config.toml
model = "sound classifier"
dataset = "synthesized solo parts of chorales (CocoChorales)"
train_examples = 39062
time_shift_ms = 100
n_mels = 64
hop_length = 320
input = "log_mel"
spec_augment = false
win_length = 512
targets = ["instrument"]
num_classes = 13
arch = "convnext"
isotropic = false
norm = "layernorm"
hidden_act = "relu"
mlp_ratio = 2
layer_scale_init = 0.1
inner_norm = false
drop_path = 0.1
patch_size = [4, 4]
conv_stem = true
depths = [4, 4, 4]
widths = [96, 192, 384]
kernel_size = 3
label_smoothing = 0.1
loss = "cross_entropy"
init = "kaiming_normal"
residual_init = "none"
optimizer = "muon"
muon_scale = "original"
learning_rate = 0.01
momentum = 0.9
nesterov = true
orthogonalizer = "polar_express"
adamw_lr_other_params = 0.0016
max_grad_norm = 3.0
max_steps = 22800
batch_size = 256
epochs = 149.4
lr_schedule = "linear"
final_lr_fraction = 0
warmup_steps = 4560
weight_decay = 0.02
adamw_weight_decay_other_params = 0.01
Rows from block 4 of a small sound classifier, named by matrix and row number. Rows with one number belong to one neuron. Each number is 500 + 40 x the weight over its row's rms, rounded and kept within 0 to 999. All counts start at 0. Numbers have three digits each. After the name is the row's rms in percent of the matrix's.
After each neuron's rows are labels from the 100 clips, of 14848, where the neuron reaches its highest value: "top examples" is what is common among them. Only what is clearly more common there than usual is listed. The data: synthesized solo parts of chorales (CocoChorales).
# fc1: MLP up (model.blocks.4.mlp.fc1.weight, 384x192), inputs 0-191
# fc2: MLP down (model.blocks.4.mlp.fc2.weight, 192x384, transposed), outputs 0-191

fc1.1 098:481491521462477522515488489517549500505484456520484475468555486480627503430466508465449477545450521505552599491529458536490493405514525472456492463509508577547508476391542507539528524512567470447468475561524515498526486464488472483499446515459495477443458461420516537549470523489552533451477502516447478530533429469409547500554519467489482555471576464553504480486539562555490507581491585465508482504526545479500504460552452522463547505484418531525464491556546484535495546447454474466497503566492462548550458466557438488498522529479474494452553517544468497534526566570495461416
fc2.1 101:510519523438528514471608587513471492509508568424502588538492480478595463502432510474512438490469524437552504543522482440497460540410553564499539520499456458509375443504513433550606459499471486496462558507475467465550473457492504512519503529465494542457461526449536551537454524503507488443516505550543510481441507506503479458452540474518507553541486508499495504509538467526526493464568527465542488523567482423454482418533541509452541506514526498534535544474517503591473503446480542544471487541531544491498594516585458507506459405498532520481484537502503503465529522536498504491
top examples: flute; note G5; note F#5; note G#5

fc1.363 085:463528499547480526453480471516520543536444493506483571475424528424508536522474416540519497533535516455472466519541465486536517451454547508496516466573495477518497504456441457379485445446494439537577587540473479497605496504504579467531492542514523496469489481469497488491558492530535538513449500546498536436513582466554492511523493536531472496493593527503500539416555529575513485404451467468497458531469525500467517503579485443497471479605537507531494528518525503566508504448481508484539426467491446489471508462475569508530449475484457492461542430504435550514487423472499520502
fc2.363 090:479496520488467420481500500486410481476511484550513446541498460509575531532539502550486495588461495540537520501518544462427528474457469485477510545446534529505486450565508536552435542572428541474515630510538501501492552503504543479454460511430469441516508465522476500493544475447542558511424604523560476441512459465526495482595505542526547537476473530506498537540500547515517477508517475568472490474509495492550494493481476539405499525573457503462527452509508420564492450490527500502491493544476549530505411505516492517475446548545526425494468383548526520471546502528547475530
top examples: saxophone

fc1.369 105:427528489456495422437489481548471526544501529493498552562538458474502530475545532546519460497524502436502521531497469417511470501510423486503470472474542565539530526514455561511514542526516431541556491506558616501503465515449428547488517458514461445497543484503471476508522469431546500496519475432520536552513451473515503484478518465571514470506474532486466509499418499495511465512450450490516504539440575514518502520453560572507520444583574430568556479534476503512525572395514444437550487521509471496519429527488508601499532466471575460490469508560518514470428511496454551472
fc2.369 102:537463541618531618574485503486576529516518462529522497541506499535554506500428506531477544461488455532526440553587576492529512505483507445521515507438523474519480449463549476502489482465527459508519587570468507521479560444532508522527486486580472470476546517556421457519506483460508457521485539499556515517458559493497531543560475480515535527483546526491502498469508512503512531549520511507495530455483468562540540527591566529510545493466464409515447520494525530530440547494511514527503471450414509507464444427412480477563511479559406493553508474544537513485589511459516461498
top examples: oboe; note D#5; note F#5; note G5

fc1.144 093:494475510532546463510482467490438530527501384419454521489357503516500516485459464526483467530467470423516507489540510501495516536497480499447491497520422426530461519509552517517504483445446579556477491495538475538454473467486464510429473496522507523480462482439565507578489519520486483417435516521450486559507515507534473564542504407540472545459559507537495486519493464515485522540523524533468546505563577551453509583445498483556481534538458524449489480516472515520518508456451509553547505566569513566518506532553479500473485520515513511443514490493494558612504458414425473445
fc2.144 103:508508457455534424545526519507477542540472586576561493472561515518510485549511456498461529493551485509491528451471554523535415540481461514564540584471520542593507497525455479466503542499526516489450471542493456486530402513483531492489533456476497492462480503508473461569463473436482510488517505526449428531497515446499471476567524466525584514420476422454491512470465545464553539477518491456529592516443483515573524544535467457542479573449510541463510495412457553526565554517523571516474515513561471474492499492510464491539582545519444440485549455468498461459583485492458537521
top examples: horn; note A#4; note C5

fc1.188 112:509558474481457449454539546553600461481515463512526536542539470522526545463519464482526445529502471483504541509457572509458460455486504509527529466488482499504459441610490504526479508469507472475563501437511499468491451567533463504543488549478486505522463531587477488512543404453600489504533521558515451427532456479472466417483460479556491505445468527516530460489517464464495389552460502437563502431541461520488430520425457506445494510526556556563449547533519522568526506506518490518480495543605443515484458543455503478508498501491520471436424522485474529538500506508568561511
fc2.188 096:452553481523498449469529541525486516480501516495475498456509512424465489501562494479520457514549534404499476472510638507491518559605443460533524493560467439498427508507548511477479476513536407469511509511485548474527599478565518574544486534514480543458481496497461504479471502478489539550483453477463488534512424481555505512483472512453490469480520453534560422509416491478490528488477514505510518399500572557453536471529473532514452416489524546481465468562438412482473453548441504504508570537519575450502473515526522567476479478486460436495549483453508479512442543545467532461
top examples: violin; note A#4; horn

fc1.159 095:486516556462481526460518488498573465493513497505515527608514483503505552556544511506497508487504549508505511490494544518508438476451556513504477479480499524526526512483480488544475481497500527500499399521566472521397475509494477440470523516533558404501535501520532410453543454502485484534541448470557570464480522526581541453453443473508581489498453477486511512575458486579545524559445448442568457473436448523557477477437446465453522444489513429448490482547449456504551512540495535509453474541615450509496452493422502587519520530404531520453496522531549485484523515523510512486
fc2.159 102:509575481515478501478505497494507495516510525525500515489568447524458496533484529584514502526588486490461559461480477528502582524560498572552549515500447499491536501503556454495489410439546535493532520530464494490471591541431527490547556494482500410486473515562428455523421491503469541465507517412553453474479446564513546499551504548482465512467508480497509444593489494492485558470472531490477537535525539548563484572583534507444532532549550516563517488478518486558454541525403547460494514520593554511503472457516544436563565491498446520543524512436512508523486476534534452465
top examples: oboe; note G#4; note A#4; note A4

fc1.186 099:476504544524463524523514500390505466445490538502482505543463519476468483486452465469469482431516563425476502444578468555570483468467584521593518445492507507511557464512520477506497468497486480494513507546417431499475474471457499518534429493525577435475536489457452565462532503526493516506555522545545490457465559484439465520558483516485459486502447551473499510440469478495421508501479503520509511544561497464601570503415511469473581497493514465487476514524496549547526493551406504498513470520574501493461571552595564580539469452473490527477513498497556538489439505493439510543
fc2.186 103:477495579457519532484500486536494491542476546534491495518511535558565452485524539479515492572600507423548521480488485507516505464522490601476490524473496454482562450514571516513496521493516506509455382519496495511476534488422522494481509488445525562442494474500506530493489507501457497492504517417503421460438465481511451454560425453466535431515587593491477482480445508469472515564523465507468536442426462486457542522442516499474503585557511522526473396399500490469513525509495461471537538443444508509495521548419509445523529548562561446448516520526496515476498513458516541566
top examples: clarinet; note C#5; note A#4

fc1.279 110:510546472542611484468515495503459550508540523539441470453531496508494517480615482491480468485504472562501516596408470487419578490503546442502474509466461455512471510492466559466517521434522515499483557527480551489487447546448511487483455497453497505535476499476458502480540486426446531582471493543561515540520535458508505529479567502545524496458519557536450516545448527447517477446557503454527504505560577543435461512478404560456490499504526482487480540503497545541474592506543496535460522528526405467552451449542468524474419492484483496539483449512410463554473460506502449477
fc2.279 110:510552415468518465535495534525520483472533525501532494576407512509485547471435566538399487490483661463505432539533570494457501493517491459482507514415512494456489463518528510490461469521511573530478556513515485502469536492527508509536483478503465504486511470503483540440500533439447480502487537509523527475474438518553438487588514445520549448490483492594562584475541468505538462428556494498519475525531516507557575533486469533512569499445530499515516556622571584530458534535529549512487541462528538451540499483477545480517492538557506503467546493498529493449469493507461511466
top examples: saxophone; tuba; note D#4

fc1.242 130:482518450561522516492446498470481459560543398516428429451486500570538528519475528526501489551501536431449487496509538568486546452501448569465477527449492507507512429523477558461512475516432522504478587527431472473496477523438520568415432533492520494490512479492501470496474593477501528466498474531584537454506470452579573491452544442476529511506474564512536469504433521421547508473507567541507518498495504506519505520494499456515457533495450512432517466504430528495469572517488493547504559460466455512498485511462549426416520475543438557565499572506525513465524488529544444569
fc2.242 122:537514528457484502469514496548410503465491471501521440462520492538463402524534497496511494535539499536461533532542469500503528531467472527532563476524494489505475509466502476468498485516471567477540571566451611481473532482450511527479452557514507465533541426500506493536577550505515405561451484469549515462439487506475455527536477480517443514480512561473542484501539591524452482571433521549489464464499448478628469470421541576522489477505446471481440490511523555452430495559562461454544495522594533525510480457489473473428463562539530539513517498537507482551428511478477537546
top examples: horn; note B4; note A4; note A#4

fc1.307 129:526473528493446445498431477506397508534536531533540486517453541504386537506534468475552510491542545496530570501492439402476504481501425536478472499441513509490507494475494522468484517498560465521517491499542424531488539486523450523467595543519480495568498521519514491560466558489423528508538509484418412435544614492494489551541512443533562474523507478430539463479528563462512513445514513450518499509474597471547528472507485465472560514429455502498492475515520515516569529524507507540490537466459489475455515563474540487518599428416466480511543544489516487441534521483438475517
fc2.307 118:508470487519426473446487507493574515490543528462533547487542538512457505508528493470506478473504471557537501489545397499482511458477502587534458460529427483440565517521486448565481505524496467465471547441463541467582400521542494525493437535503510465512478496490478483518420559567512524538488430516523519491483481410501462550415519528485481516487526473496509510489489439482426472560490449541457495500531506494514475477454499509448519484473483517477507580567601503554549444378537571488591565481501497473526469502510515567455484504454556580514474549570505520521490542454466464502
top examples: flute; note F5; note D#5; note E5

fc1.262 085:477447484469517434478496499562505541479464504494466462526509539510388556527549551477513519499504573424439504559469473485468480473480562483541508497498508478517509470543461531517552558466461504497471523516530491448479432467569542475474512559473541517570377535559458497487517475473487420540435429571509532481595557519558488527431491574487490457578575463467505510489466521461548520407451471523517487479505534572471504476463468463504448515496470476460504514497503539478416516536467529525489506529528424478466495555478537506499621520441477457497533489525504434508558477496518537501
fc2.262 089:472512487461452527524500471443486477463569479535515551531444468592551528501528541531503539531506586538533405528551471442497534510386484498430496480465471540520510502436497532424473487540511555513574569529518539487504557496547503462523449552488540480485522499544451538491490501515545467430482486581521545395479430472460514558542512555493475509468516507544533514506590461458483523528491501503533518447524501460421522575531464482484501522472518488517483513590579526561572471455520472484506483525496474515498492444507579501482483494479514472520458410497501463467453466600492438463
top examples: saxophone; note A4; note B4

fc1.96 104:560462460514477420490531499519466464559448504501517502520536418440569502592523530493508448506520502435519530549442523487484536461473428436471473490521548523506531519512454438431485562522438500572458496426490492500507565457526554467468475465505478462499530496511494454504418426521471453562483471548422527476483443545484519473530539528503507562434457494519477543522511513572479455499494534503526469571421576503567463491515443505476487573603526534520493510469485493440598504479488521523491424474553519493564528511492490519527485538556542466485467483508501532573462548497476461413
fc2.96 116:559415508538529466578564535430502521537463498490443490511567530559525511422491496438545477518479467547528499557553507458484511508489478505481500487568536494558470511554519397564413538511500483551478539443406538402532471571452462508511619508541548539543484441510488506513539496445470488459504456500446512521464504491505563538560463509528549574490472427449526477527522504515567563503540521461476514526540464477512512527485470489512485506547543506555468526611539514506441544555527498499473516525477434519510461540508528473508509550527523536488534441547539510513534554511486457555
top examples: saxophone; note F#4; horn; note G4

fc1.207 108:520467503482435434514511544404504516467523439497500520590478493494460536473409429485469502515540547503497449589548521518463548527449498492479520483652479505531515479465531511536513483531518519520523472492501500490464510486461580555472469416520510527390543499497474485515449465437496442544513395488499493496518488488527511476468501460530566502427557497519427516561461550501496496564484478556465442548508489509553559567440472452509583546439488464488508474464504444466529559550489536517491527498574487521523490528452486524483550525444460546518502565533468497486527458488488565451
fc2.207 108:483503451508497598446497475590557518521474552491461486503511470515486498524551481599556523524488486471482570463492435510548520573529528521513553486546502496515556445486504554525530505508437438546533497530497516538481573506493502463487498516451481413423515525535554499531505485485489500531485444384558505484460457506558499550554499506440462475471559501457520496527545479501446508483517514528434487541506583563525593579513525500536488486535571552521537460534508471441494576547515519440534530438475474454458460541551538490512540509498544462533493453480545575465486486575413450532
top examples: flute; oboe; note A#4; note C5

fc1.214 106:454500521522491564453520498473574476562476503526595391493522517432543553521491521524449475581453479509485475521455521490440516480534474437549472477459431462473465474511494439515525577516554530539496451484492545468483479503532457489564477452552473482491493455550504548478524555582482544487486487565513481563479470485509531481472509507481503504471441461463571435513520580492554464490516539488493487463520524482485427422454547515544466501439418518473452523454471581452514606479530531589490502544481494512487528479577496455499474466532420561471530577493570522514493514457499504453
fc2.214 112:537506512506461543457461499558458513514453506522436552490499561573496454526463510466444528532489474531567499527582411476446548517471599477521508521518483548470489505544538492553522463501452534528548621551497486503566543449471482518611517519462439529484498532484489486512493532449457494499467479507529462486533524481525420463447469493525467464601499509513505461463504575515520552514540530472509503466514514470447459471473520581456460542505521493498513497530460502552422483522537466554561443620545540525465478540485519520551492495520570457465541523512445541548494474452560564429
top examples: clarinet; note A#4; note C5

fc1.328 092:457527490509526507508532504541496495479520453459529544489472480545564536456494485599572539429500430560491504483492536494453522529528485480557515452553476417547461444534520604514499568432474502472474448470426463485518466494502541443506500546445449536450521526490561544503442470440521526595491421486475480468487491417549578432498482517523488511513495438491484518599537599489564553554497568473507548431466470524464476477492427486436558527541481504516488513487486495547459521513502482483509495512429531429498525558486446495518512509492487521485536541569462552486432503521479553498
fc2.328 094:459488469472427518522521463530512598546511493489490522411493452477451536507514521500484453497509469511507528554434486547513480489551503477456554512553475436518548444490550586457518440495549568470445543486513559502561513478579516559478528586544512522490523556525493484467481420553467407466519472442503451499479493443542479507504500485552452512442451427476523535491493464480505414441498573424453510486488509453532583480472533494487527516473503526564582500490476452490521544517512469564515560492565434551563527449493483509450516518489491504417511524485523498463459475597517455538
top examples: trombone; note F#4; note G#4

fc1.296 086:566489557489466486472511466459475435496549431497466513444555519488462515549556428524479492568496439555464541500498503458500520471453488489493448459488516581487530559488465497474483563474469474455569449497512363514482449497552527518427496478553577485527517553505461552535455539477416477488469488524442448549558469528502457520471556517467574492468554489430503489503512557526472553499493530528494499547456525527559453470542545570492575565493503550460517450502509519522469504471501504552533495563549528561502469386525514502478451573520522449551470494507454458455484480472570490466
fc2.296 084:463519437501509499486449486477505589470514523511443486483460526511468540493495458440531503521538496468583494583505488473493442548432545485503503468456561440455536504533485510513388536483466467478495491526471442527462551470564479496541579519549463482521503570487461514531453424547456550388601435489484495519484468457506523493492525561518525488500463463476489424500525472485549534514472564471428495517488468429468494534434440506526475456480493433484511503422498513510473466428458481482445524443425541444449541580557435510557471466465517493469473454504486490530564496443459504472
top examples: violin; note A#4; note C5; note C#5

fc1.314 092:488494473449506470521581538511500467538473538543513457519541534466478486507550468487501490560510550429488422461534492506572511477474490422511539515477484559518547463514529480491491510421510510531514467521493581430493545500515529527461499495518489459514467577548444509497501542537369522561499436552521581456490438436525529430469512508544429568489523471386556512584553484507485490465480469503442480523587503538526493422478470488486574492523471625465462494493462527508480489538551453512470510427535542513463545531520496493523505487509477568524500461529539521477444460449462466464
fc2.314 093:505487598504520545506456506567533528457492463492518474456447490481507419544467493570411519511484518481519607504515485510536503506533524527484480506486471474525523521472492545510544464491481521541519568514511512493579524457453495464543506498470468538524522498417493495586489490563526488498492464528504447517489486559497482454557539518438475539481480463558439499475520499489462552589495528532506491423459428441466539443497466515471568512522586523478527459564510533461443503527539463521521366610556423442540485457453454551553453573491532503493526540519492486418510487481554466514
top examples: saxophone; note A4

fc1.378 089:493539541481518517516531447451489531554464505446457448483468492451510475462462470499500528498525546521471526471561495544475463553566392526528543473437507530485471499576565461507521510544506450513515511569511489477504521483519493442495503547460560477512447485429458479442566501476473498478507519627556545542479453458475507427413499515431498516495534503441505496519532484575478419576552504537523470440493558480495454471435495511556499470475466494504442491516496559419452585534509539510505496518546493478449470488472546509550423465437452579576538551519538467533451538492517534552
fc2.378 094:487505527466513500459472566464503462524494531555569494449508514453516526541454526519507513515473404516574507492535500479448478557392534539527479566534549526505451463543490443473481598532505525526533519487483537527500459504442539478520457482486495502508494423476499494551498531510528512439508496486486470544500478511565394434535528507507531528467513540548520450491473460466451557488449511514445413494455472421507425562528542541455507484542559451504525526586512517583409440469577501569485546524543549482462449457529539557555485473547576522512554501541508549558463513503476517479
top examples: clarinet; note C#4; note E4; note D4

fc1.114 100:511394531534554473499491542534399509481520463535529444465443499474454520510526539537524508498515455475523536518434462494461544562517449457494463520488488532472531465532501408484486502513485484501504438498498454451519505480609516516509508539527452548534451493495478532535587520521475488467494542590468470523496532499422461583431476452507531559559517503635466450504472417491481479486459549419482519424511479523410502518476551480589552564492524533509512506510462525448465470534488552474486492509411470563511491558480506478457532455516517521518484487490480555457513532532474466579
fc2.114 110:494466509455524582509450519499545515524500586489533500520615458583511546534476522484551539501479477504499422568508448523507479524555529401459469574502493520506544468438445436530533511500539444513511545487442537513513516449499569520489571561460490514467518449530518517547590539500536534550550531511466580465522556476554495560534493412423479469503484518514569514552525541492562507574531494507460410521536445503530529509513476480476454535440488553537506425557563491510503485591524450488524537459504535482456492498529507472463507476515488441483529524469524511519473464471557506567
top examples: clarinet; note F#4; note F4; note G4

fc1.199 095:511543506484529538577486475517538520477535446456437489497524444565435470451455594373563530490567481504481468569505497553446493480549400469552534479515566519484470523534529459509515466468430480450476464536473475490417450475458511430477533547507522504531421534415467524479450524448489505588513523571563468492479508446506494485489537518556552528543490426529475502478492478485536484480511521550532460476513589477485491531529498560532490537458428451481492524517474484457536618536397507529548524516482462501464523489499500495489538482495490493484455530547512489549498547516538481545
fc2.199 091:474468463491450460479580486466428425506505456517526457450562529492479463499460543493487561585561451554488501498538547494494506479455482538464480524561512570468518461497470449514465531533461479467527445526531564507535571458517478472612511484547525533530451491520499537583451529483484398559473544495507504480445528532513515480570526478514529539491438432483504478505517471537411491451541482476553530576547495463501496529455544466483560486467524530508447492557486483525466472475497511458515457551553460415506579439550437526486466462470515490432503518464522471492402471456486567565
top examples: trombone; note F#4; note C#4; viola

fc1.360 088:449433534534452502527519480490491462506434488408479469471464460508503483492482508479498488518519507474545508416503518492538509503462491529494491489512536464545479498520482464506467531482514552599490576504443443454510467475588492428479493573484487441515525463489475464567528551503397582450497536482511533533503396502591525492545512490521562543514430483487516537446567452525538503441459576563548489512550543513498499461452509475486542495519537526454455579541478426495537438495571434533474532508518506568506521452489543532557495477531491504500435509487628503460509493432515514560
fc2.360 091:455561516453485451443480520468399482511489500474469463459492529526449489535482521482465527531549470495443518445474565516595454444513491468530504501472463521522519500513493519469463506463487564527524570481475547514514461525446523493466476535529465509467531490516571484538487371565468499465499540550502476423469511471456470571536460443473519474501540491560526480482465593485515530541501482510473464528520452514546391453503450475537483382521419472403424422474521469497598452467520513493475440501587489432479468494494531484508480489492518529480545516470491525558484471568489522460
top examples: tuba; note B3; note A#3; note A3

fc1.317 116:461492544474398441543492416499527499519507460485544562499511524503497500518533472509493522495516506529493487541557625546467458532421500405458458558515512534588491560527466475500557515520524492511492480445531558441452444540425474557484452503514485477534500486513494524466502441449576453562508479503453510527561466455492444490493514474497547480522525497580420508490495520511496513485512519512447496512541443505518509521575552428523536489435467439541465504528513485445508495478537463528484477521542478469556527400505517423469586520437520534550541454617482498496497560479452551509
fc2.317 112:469511402553509532516566525462477463461473552507412436460468504535472459455495496561544511505538504441556507439449508482521572485605526449538596487539476446522560481556545561497529470478488497536524500495458423486516585548507461531519505510439490443503506482524463504523502520507522502540500477447538532517464473584566576537562519503509435466486433572462484492472563495452579501479484526494507523467495529521505486477518493487486526516512515510470483517591535538493466502549490507466444479377407483466521516541461450426521459457563438487526506484468518515466448513574490512473
top examples: flute; note A#4; oboe; note C5

fc1.36 094:504501505608533467435539494470543425532496438429505411466511493495476562528529488528442537561422538483475467493459513478508520504507478510453487548495509524419520539470484525568509534484524503509470481549384568476468527534464546508487489512525549524469532404524436513507477572601438533461549485509526472503526453499494498544470487481506506552522470435578503462536556463506487502577536509427558450470573555531477433516509531496479559548494474482448467502479497477478447479509493574511513530567505550510472596528523449450518529502485495432514496495457477531446468410483518464474
fc2.36 100:482494483503488501499562455504495510442506496502455541442570570537458512501423430567472503465471526460552444531483452521514454514510425468571554458450472560517521466500518447561443529512462549495491627534460486513486529484485513492570539524507500433497497541531474541491514541537565478506496459527443466528504495467454543493556482529460476468485423500537422444465507511489558494476573549542542525497510451511514486448458473543512486513500485526454534578499500499575508475537526494474416514528544467400549518564497528552580447469486537490515536578483491546533441525449515611492
top examples: horn; note B4; note C5; note A#4

fc1.375 098:494522553492489464490504566479512430530501569579493412450503488417467479473563459527510515497513480457492479496509580496526561493445489502469539469545548466528444524470538452501477488516438511542464494515433529472462506473501555433514490552509459585557529449470521450516487496481533563487520478463529549535437484479409547506475485525548530484553415509496515546573512568410472460528480545568533504430488524529448506516512489448541510560454483509525556503543476581500525559537495468496436574480433480561507477434438500463470437428480493513565547523545498576498465520510485530468
fc2.375 104:542468459467504497484384510501514495549495406494476499505527599528504475500492399507573509516532564468528505563488499569521455509475502429532453479479491473466462498490533497561506488456506476454516460495500492481480489494476493528526540454525539567410496451505569511467514519499483497465562511411462475514464461459475493516519529471420483452494456544513564505457411589592538447529548505473461486479496460472556461515437448442449507481490493574493494471497447505437438483548479548549562504544564469514511497497566523558465536554475542525505457605481572527501454456475519499495
top examples: horn; note B4; note A#4; note A4

fc1.203 090:571419535480478482529449483525553546498519535431484518533537424461479516563498550525480582473417469465462474487484521512453553543394489495490435510498458443516535528499519552509502482526501488481473564469446447512550492537498486507501509425500488517522498499452493414533425534481490484495512454528490481418530479462493461594530544523466529519478485571473494483559414490488501565478475520457487502509486465499538535541513562582501511489596536484483516487515528555448522605518565548504516445467478575443471515583494433500473445521517553453524489453517490508412490426513444511499
fc2.203 086:493569469528535552547457495541519523564528519491522511448466520536525528499516508478493516462509586487485434513551472511561474494495525456460465470518562469495489481523487460412457507483452490516499526551417457400501453469463538488523495453442549468525531531415443471501529534478492501454554469495520492527539533480521500417506566474517549565500512443448399531538520525527612485485543495480457493484417502437495597405490499534498515468478457469504508533500458560549510504515493595477508497525480472536419471537544535509519566401500500470531466431511531485492559560561546486510
top examples: clarinet; note G#4

fc1.243 130:505462544477439454514519449481464486533459475526465509453517499449537515456603472490509524453559449523500465478523566539480511466483462503467523499519480551457467471562515489477556498562547468501503459495495503537391527504566523528506472463491480519513448504488460495559496437493570485527526480502540503530481426470514462496484497453474603477513494543530518499550447528505502479400466458419453504505503447499482529485592487483481506596471448467479456505494547507413567514475559475553536425493581541583574537517507517502529545542470517579459536420564551516454548539421495508503
fc2.243 121:476536436517473541517478455541583532532484528489497505529480475568497524471465466564490465484528539482488468429485480439503506474626496491486525463508469503496476461430532504483499409547477496547507559543535467484498527534549495562482546514476492421534507467580520490511547466452470555558473551483505545578436524531483528502607480450556526474528450552480497496482533543530499520475452552558571503419470481549479487532505561538486520531529589486483451527622561510522428531567499467464393514442436504470519492482478551490456428482525507464505519485492500528491493458504522470454
top examples: flute

fc1.235 076:547484522516442554437572509486519494519539558488475532506468476515580511455474476513415580463492509474542513527507451450525531495420464493500465551498510490474507512508519482606477564442471527466557551466448477525517476447447542506463464534516532469570575619505497528543542512481525522494469548539577520530502569481497493504493507519508469521503462520505408485518513507524442510508471468493398460498364544489519451496490524460391489530515543497547530575487500465559487489409485505478477493455558490456526470490501450531440474439497475554472554469452493479505539553457536475515
fc2.235 083:482487579447494462494476519427498478481516467439497396511564453555557535450462477507462484573558526452502513524486432499453448467485502521457512545525516531496468505518458509500503467481518472422513447527530433511487536498494501491579431468581496561436537555520447485535507531487512536560535509535584489592487490492536481470508518510528571505522513514480419454465505522471525489508467500462513448549493467546546595500464543511462500566478589496481455475433459517531570508596535486505447425509481498493495534546505427474505547531484626544470530539473481562477510467474481482541
top examples: tuba; note A#3; note C4; note B3

fc1.253 099:554478497521518488447546497434556485499492425447455512505457540419449532462457507503484486484549552473525464468495496515467505544415529541424472502489528477483447490516478485441451526468452482484508517449504489537489485514589550497513516506579474526544555456535530502521561523505530458526451484471544553521510559506486468565507591481494528464475547528469407493513474464523506462478527480443530442458461503496518448498492585478446479581493504523481414452504459617452429534518433539487520540558523500514470445540481523542547475470486465457470474539529571548495535384522587541506
fc2.253 095:473515495534506491503490536496418539439545529606506609539443465479509508491551484458544481455510522529523505556490469521478471519469525511529462535492489510486477521542559518542465465492592504426483501500463573463445529428520483513480441440432409484518503488410588525544511468457528442577510515558641481494448490467474498575480513577519462462529500523506557469516527572491473493478499534550533479504500496477438490459525479475499454528527427545544529484581461545470518518496494450541544504535493517489543478466475467516547500484516590457531431462505471457479438490532484518446
top examples: saxophone; note A4; note F#4

fc1.299 076:499524515523488572440467528425644499473548439524581503499512495469455505510532564491478546519555500474556508563513460471479424460470540556478480558576475484610512505508533529569531473533448445484516506559518459503432459493545517490473478493505559486516543472481528504507447508525457526524533481505432538523507551523537531544496513489509419449474499435436538519457502499466465476502509441522523457443515502454550472510476512476530500515489557452498511414489582542534510585528466489497479448465517425493501492463475513515472428446487484432501501547483499567523471449498431553394
fc2.299 073:537530496459587490535465468494502515489512524513454515511449502537498470528512626473536492479480469504475452420440424465514522521527552521523468434453537561500472567471501512517543473476530560567527507492515415513514499443589509509411441514444463506551544455448556517529556394545520523549567531519538526505520529502552561537624549531519484582551485476528513516475513442502479555504509449508522526440535487526494499496520552494478505488516472498521500403448421566503451506555520483507530490463484484506505468508513502546568502525500472509488551538475420504499499485549451489405
top examples: saxophone

fc1.325 096:482464531552533496494502504514460541465515500493499511489434507447419488487549480567536492474491578445499537488491446462535490440534479543476502478514514527506504544502450510470528495512634450546525538470494442483494475479547429464498501511470493499599502523544475420479555514441408574442525557478460596387454556540492516444491504472483442533473572495541518559516506509433537499521545526474441533495461493474546490512461527538586620483441498514487470491442513465463519509518469514482489441473448467517497468509470513505485469417439500526527538588481485450546481532515524518544
fc2.325 097:473599535531469500597469485496592556437551486481519511423449596491407533454475492528554522467512445438467466542530471496490457458451498586535475538507465539545545466454537440576475520450540555563514510478479536512533473459513484570548472497516510514448524496517476502535518527548438478467525505539468494452491467484475457537534444516494498544451532528524506503469547534426510531563435502530462501473466537497529528502487526506394454498468536488411434551554501530509465532442577531524487552537503478498468506502570578482542497562488483556489511538475500480517441464443488479540
top examples: horn; note A#4

fc1.152 112:512522441469467531472560512506590538492543476473499472546485436467486546443467496518504513479515558472519483466536469422544508504471516515489530485560539503501548509475469499508461482506548498436525567472555529516424574490427451505498523511588497440602537503446453522499563459566437477495567515459494502437456468407428514485543529479425475510512469477516478439475521469468496455487537475581496490583532486492581479449476542508446527564533563478481476524472576505512516590457518510474495504486501522548480525496529522529506479548511442576533489425520567482543401512485465554477
fc2.152 103:529451516443465465560466510517443390493476577501489478536478496552495474464483469503455495517496523406503517483515470493538543448533518509473526516445501506469559455446581575525444520492545498515499517460491538548548588481477485491452429436535449427511487435494517526475526469497510479541441514459582526425439521549508437501550453480502464457545497546526545518537513512520445466598528481524581483477497400505563551517532470504466514560556473488464478467633524505477531489413503520523536484438435491540511462538525519494494513515481428514513519475482502459531532508446539518541
top examples: horn; note A#4

fc1.146 090:517518501515466444396549524471517464496456564569464458544558416428558461470573495533446458521543480490505488541460510544471528513510567522531514535549520399482486537519547474443508571534568485519513508404475502524471464479507543539482501498483508497482446503457470455462444487485545529519497453499497453550540513511585525479470521509574559505456503406513478496531521528464512490542558517473504511546466478516505509554477434467471500525538572528463466450469515458465503435465557459573563573496564483499445463560583488440495486524461464510507455544479541522496473497383494515522
fc2.146 086:494503503498513519458470556460475442450503441448502434461454486564492386506466525481482548462481541579513457544485474512498407586456469493482459533514428514514458540461445468533530435502495475539387498526542495507548431579517507439522513473536486530487451514537533483522449435549497544451461479490490571428484432554489493403540558563508531422478414510495504442456453505509477520523509468517489462510519511489523519491567532503491463509463459466502527539564508545570494518565498477470469529489478489549462483499500524560523584433467507536431469505562542491522447528523488468493
top examples: flute; note F5; note D#5; note G5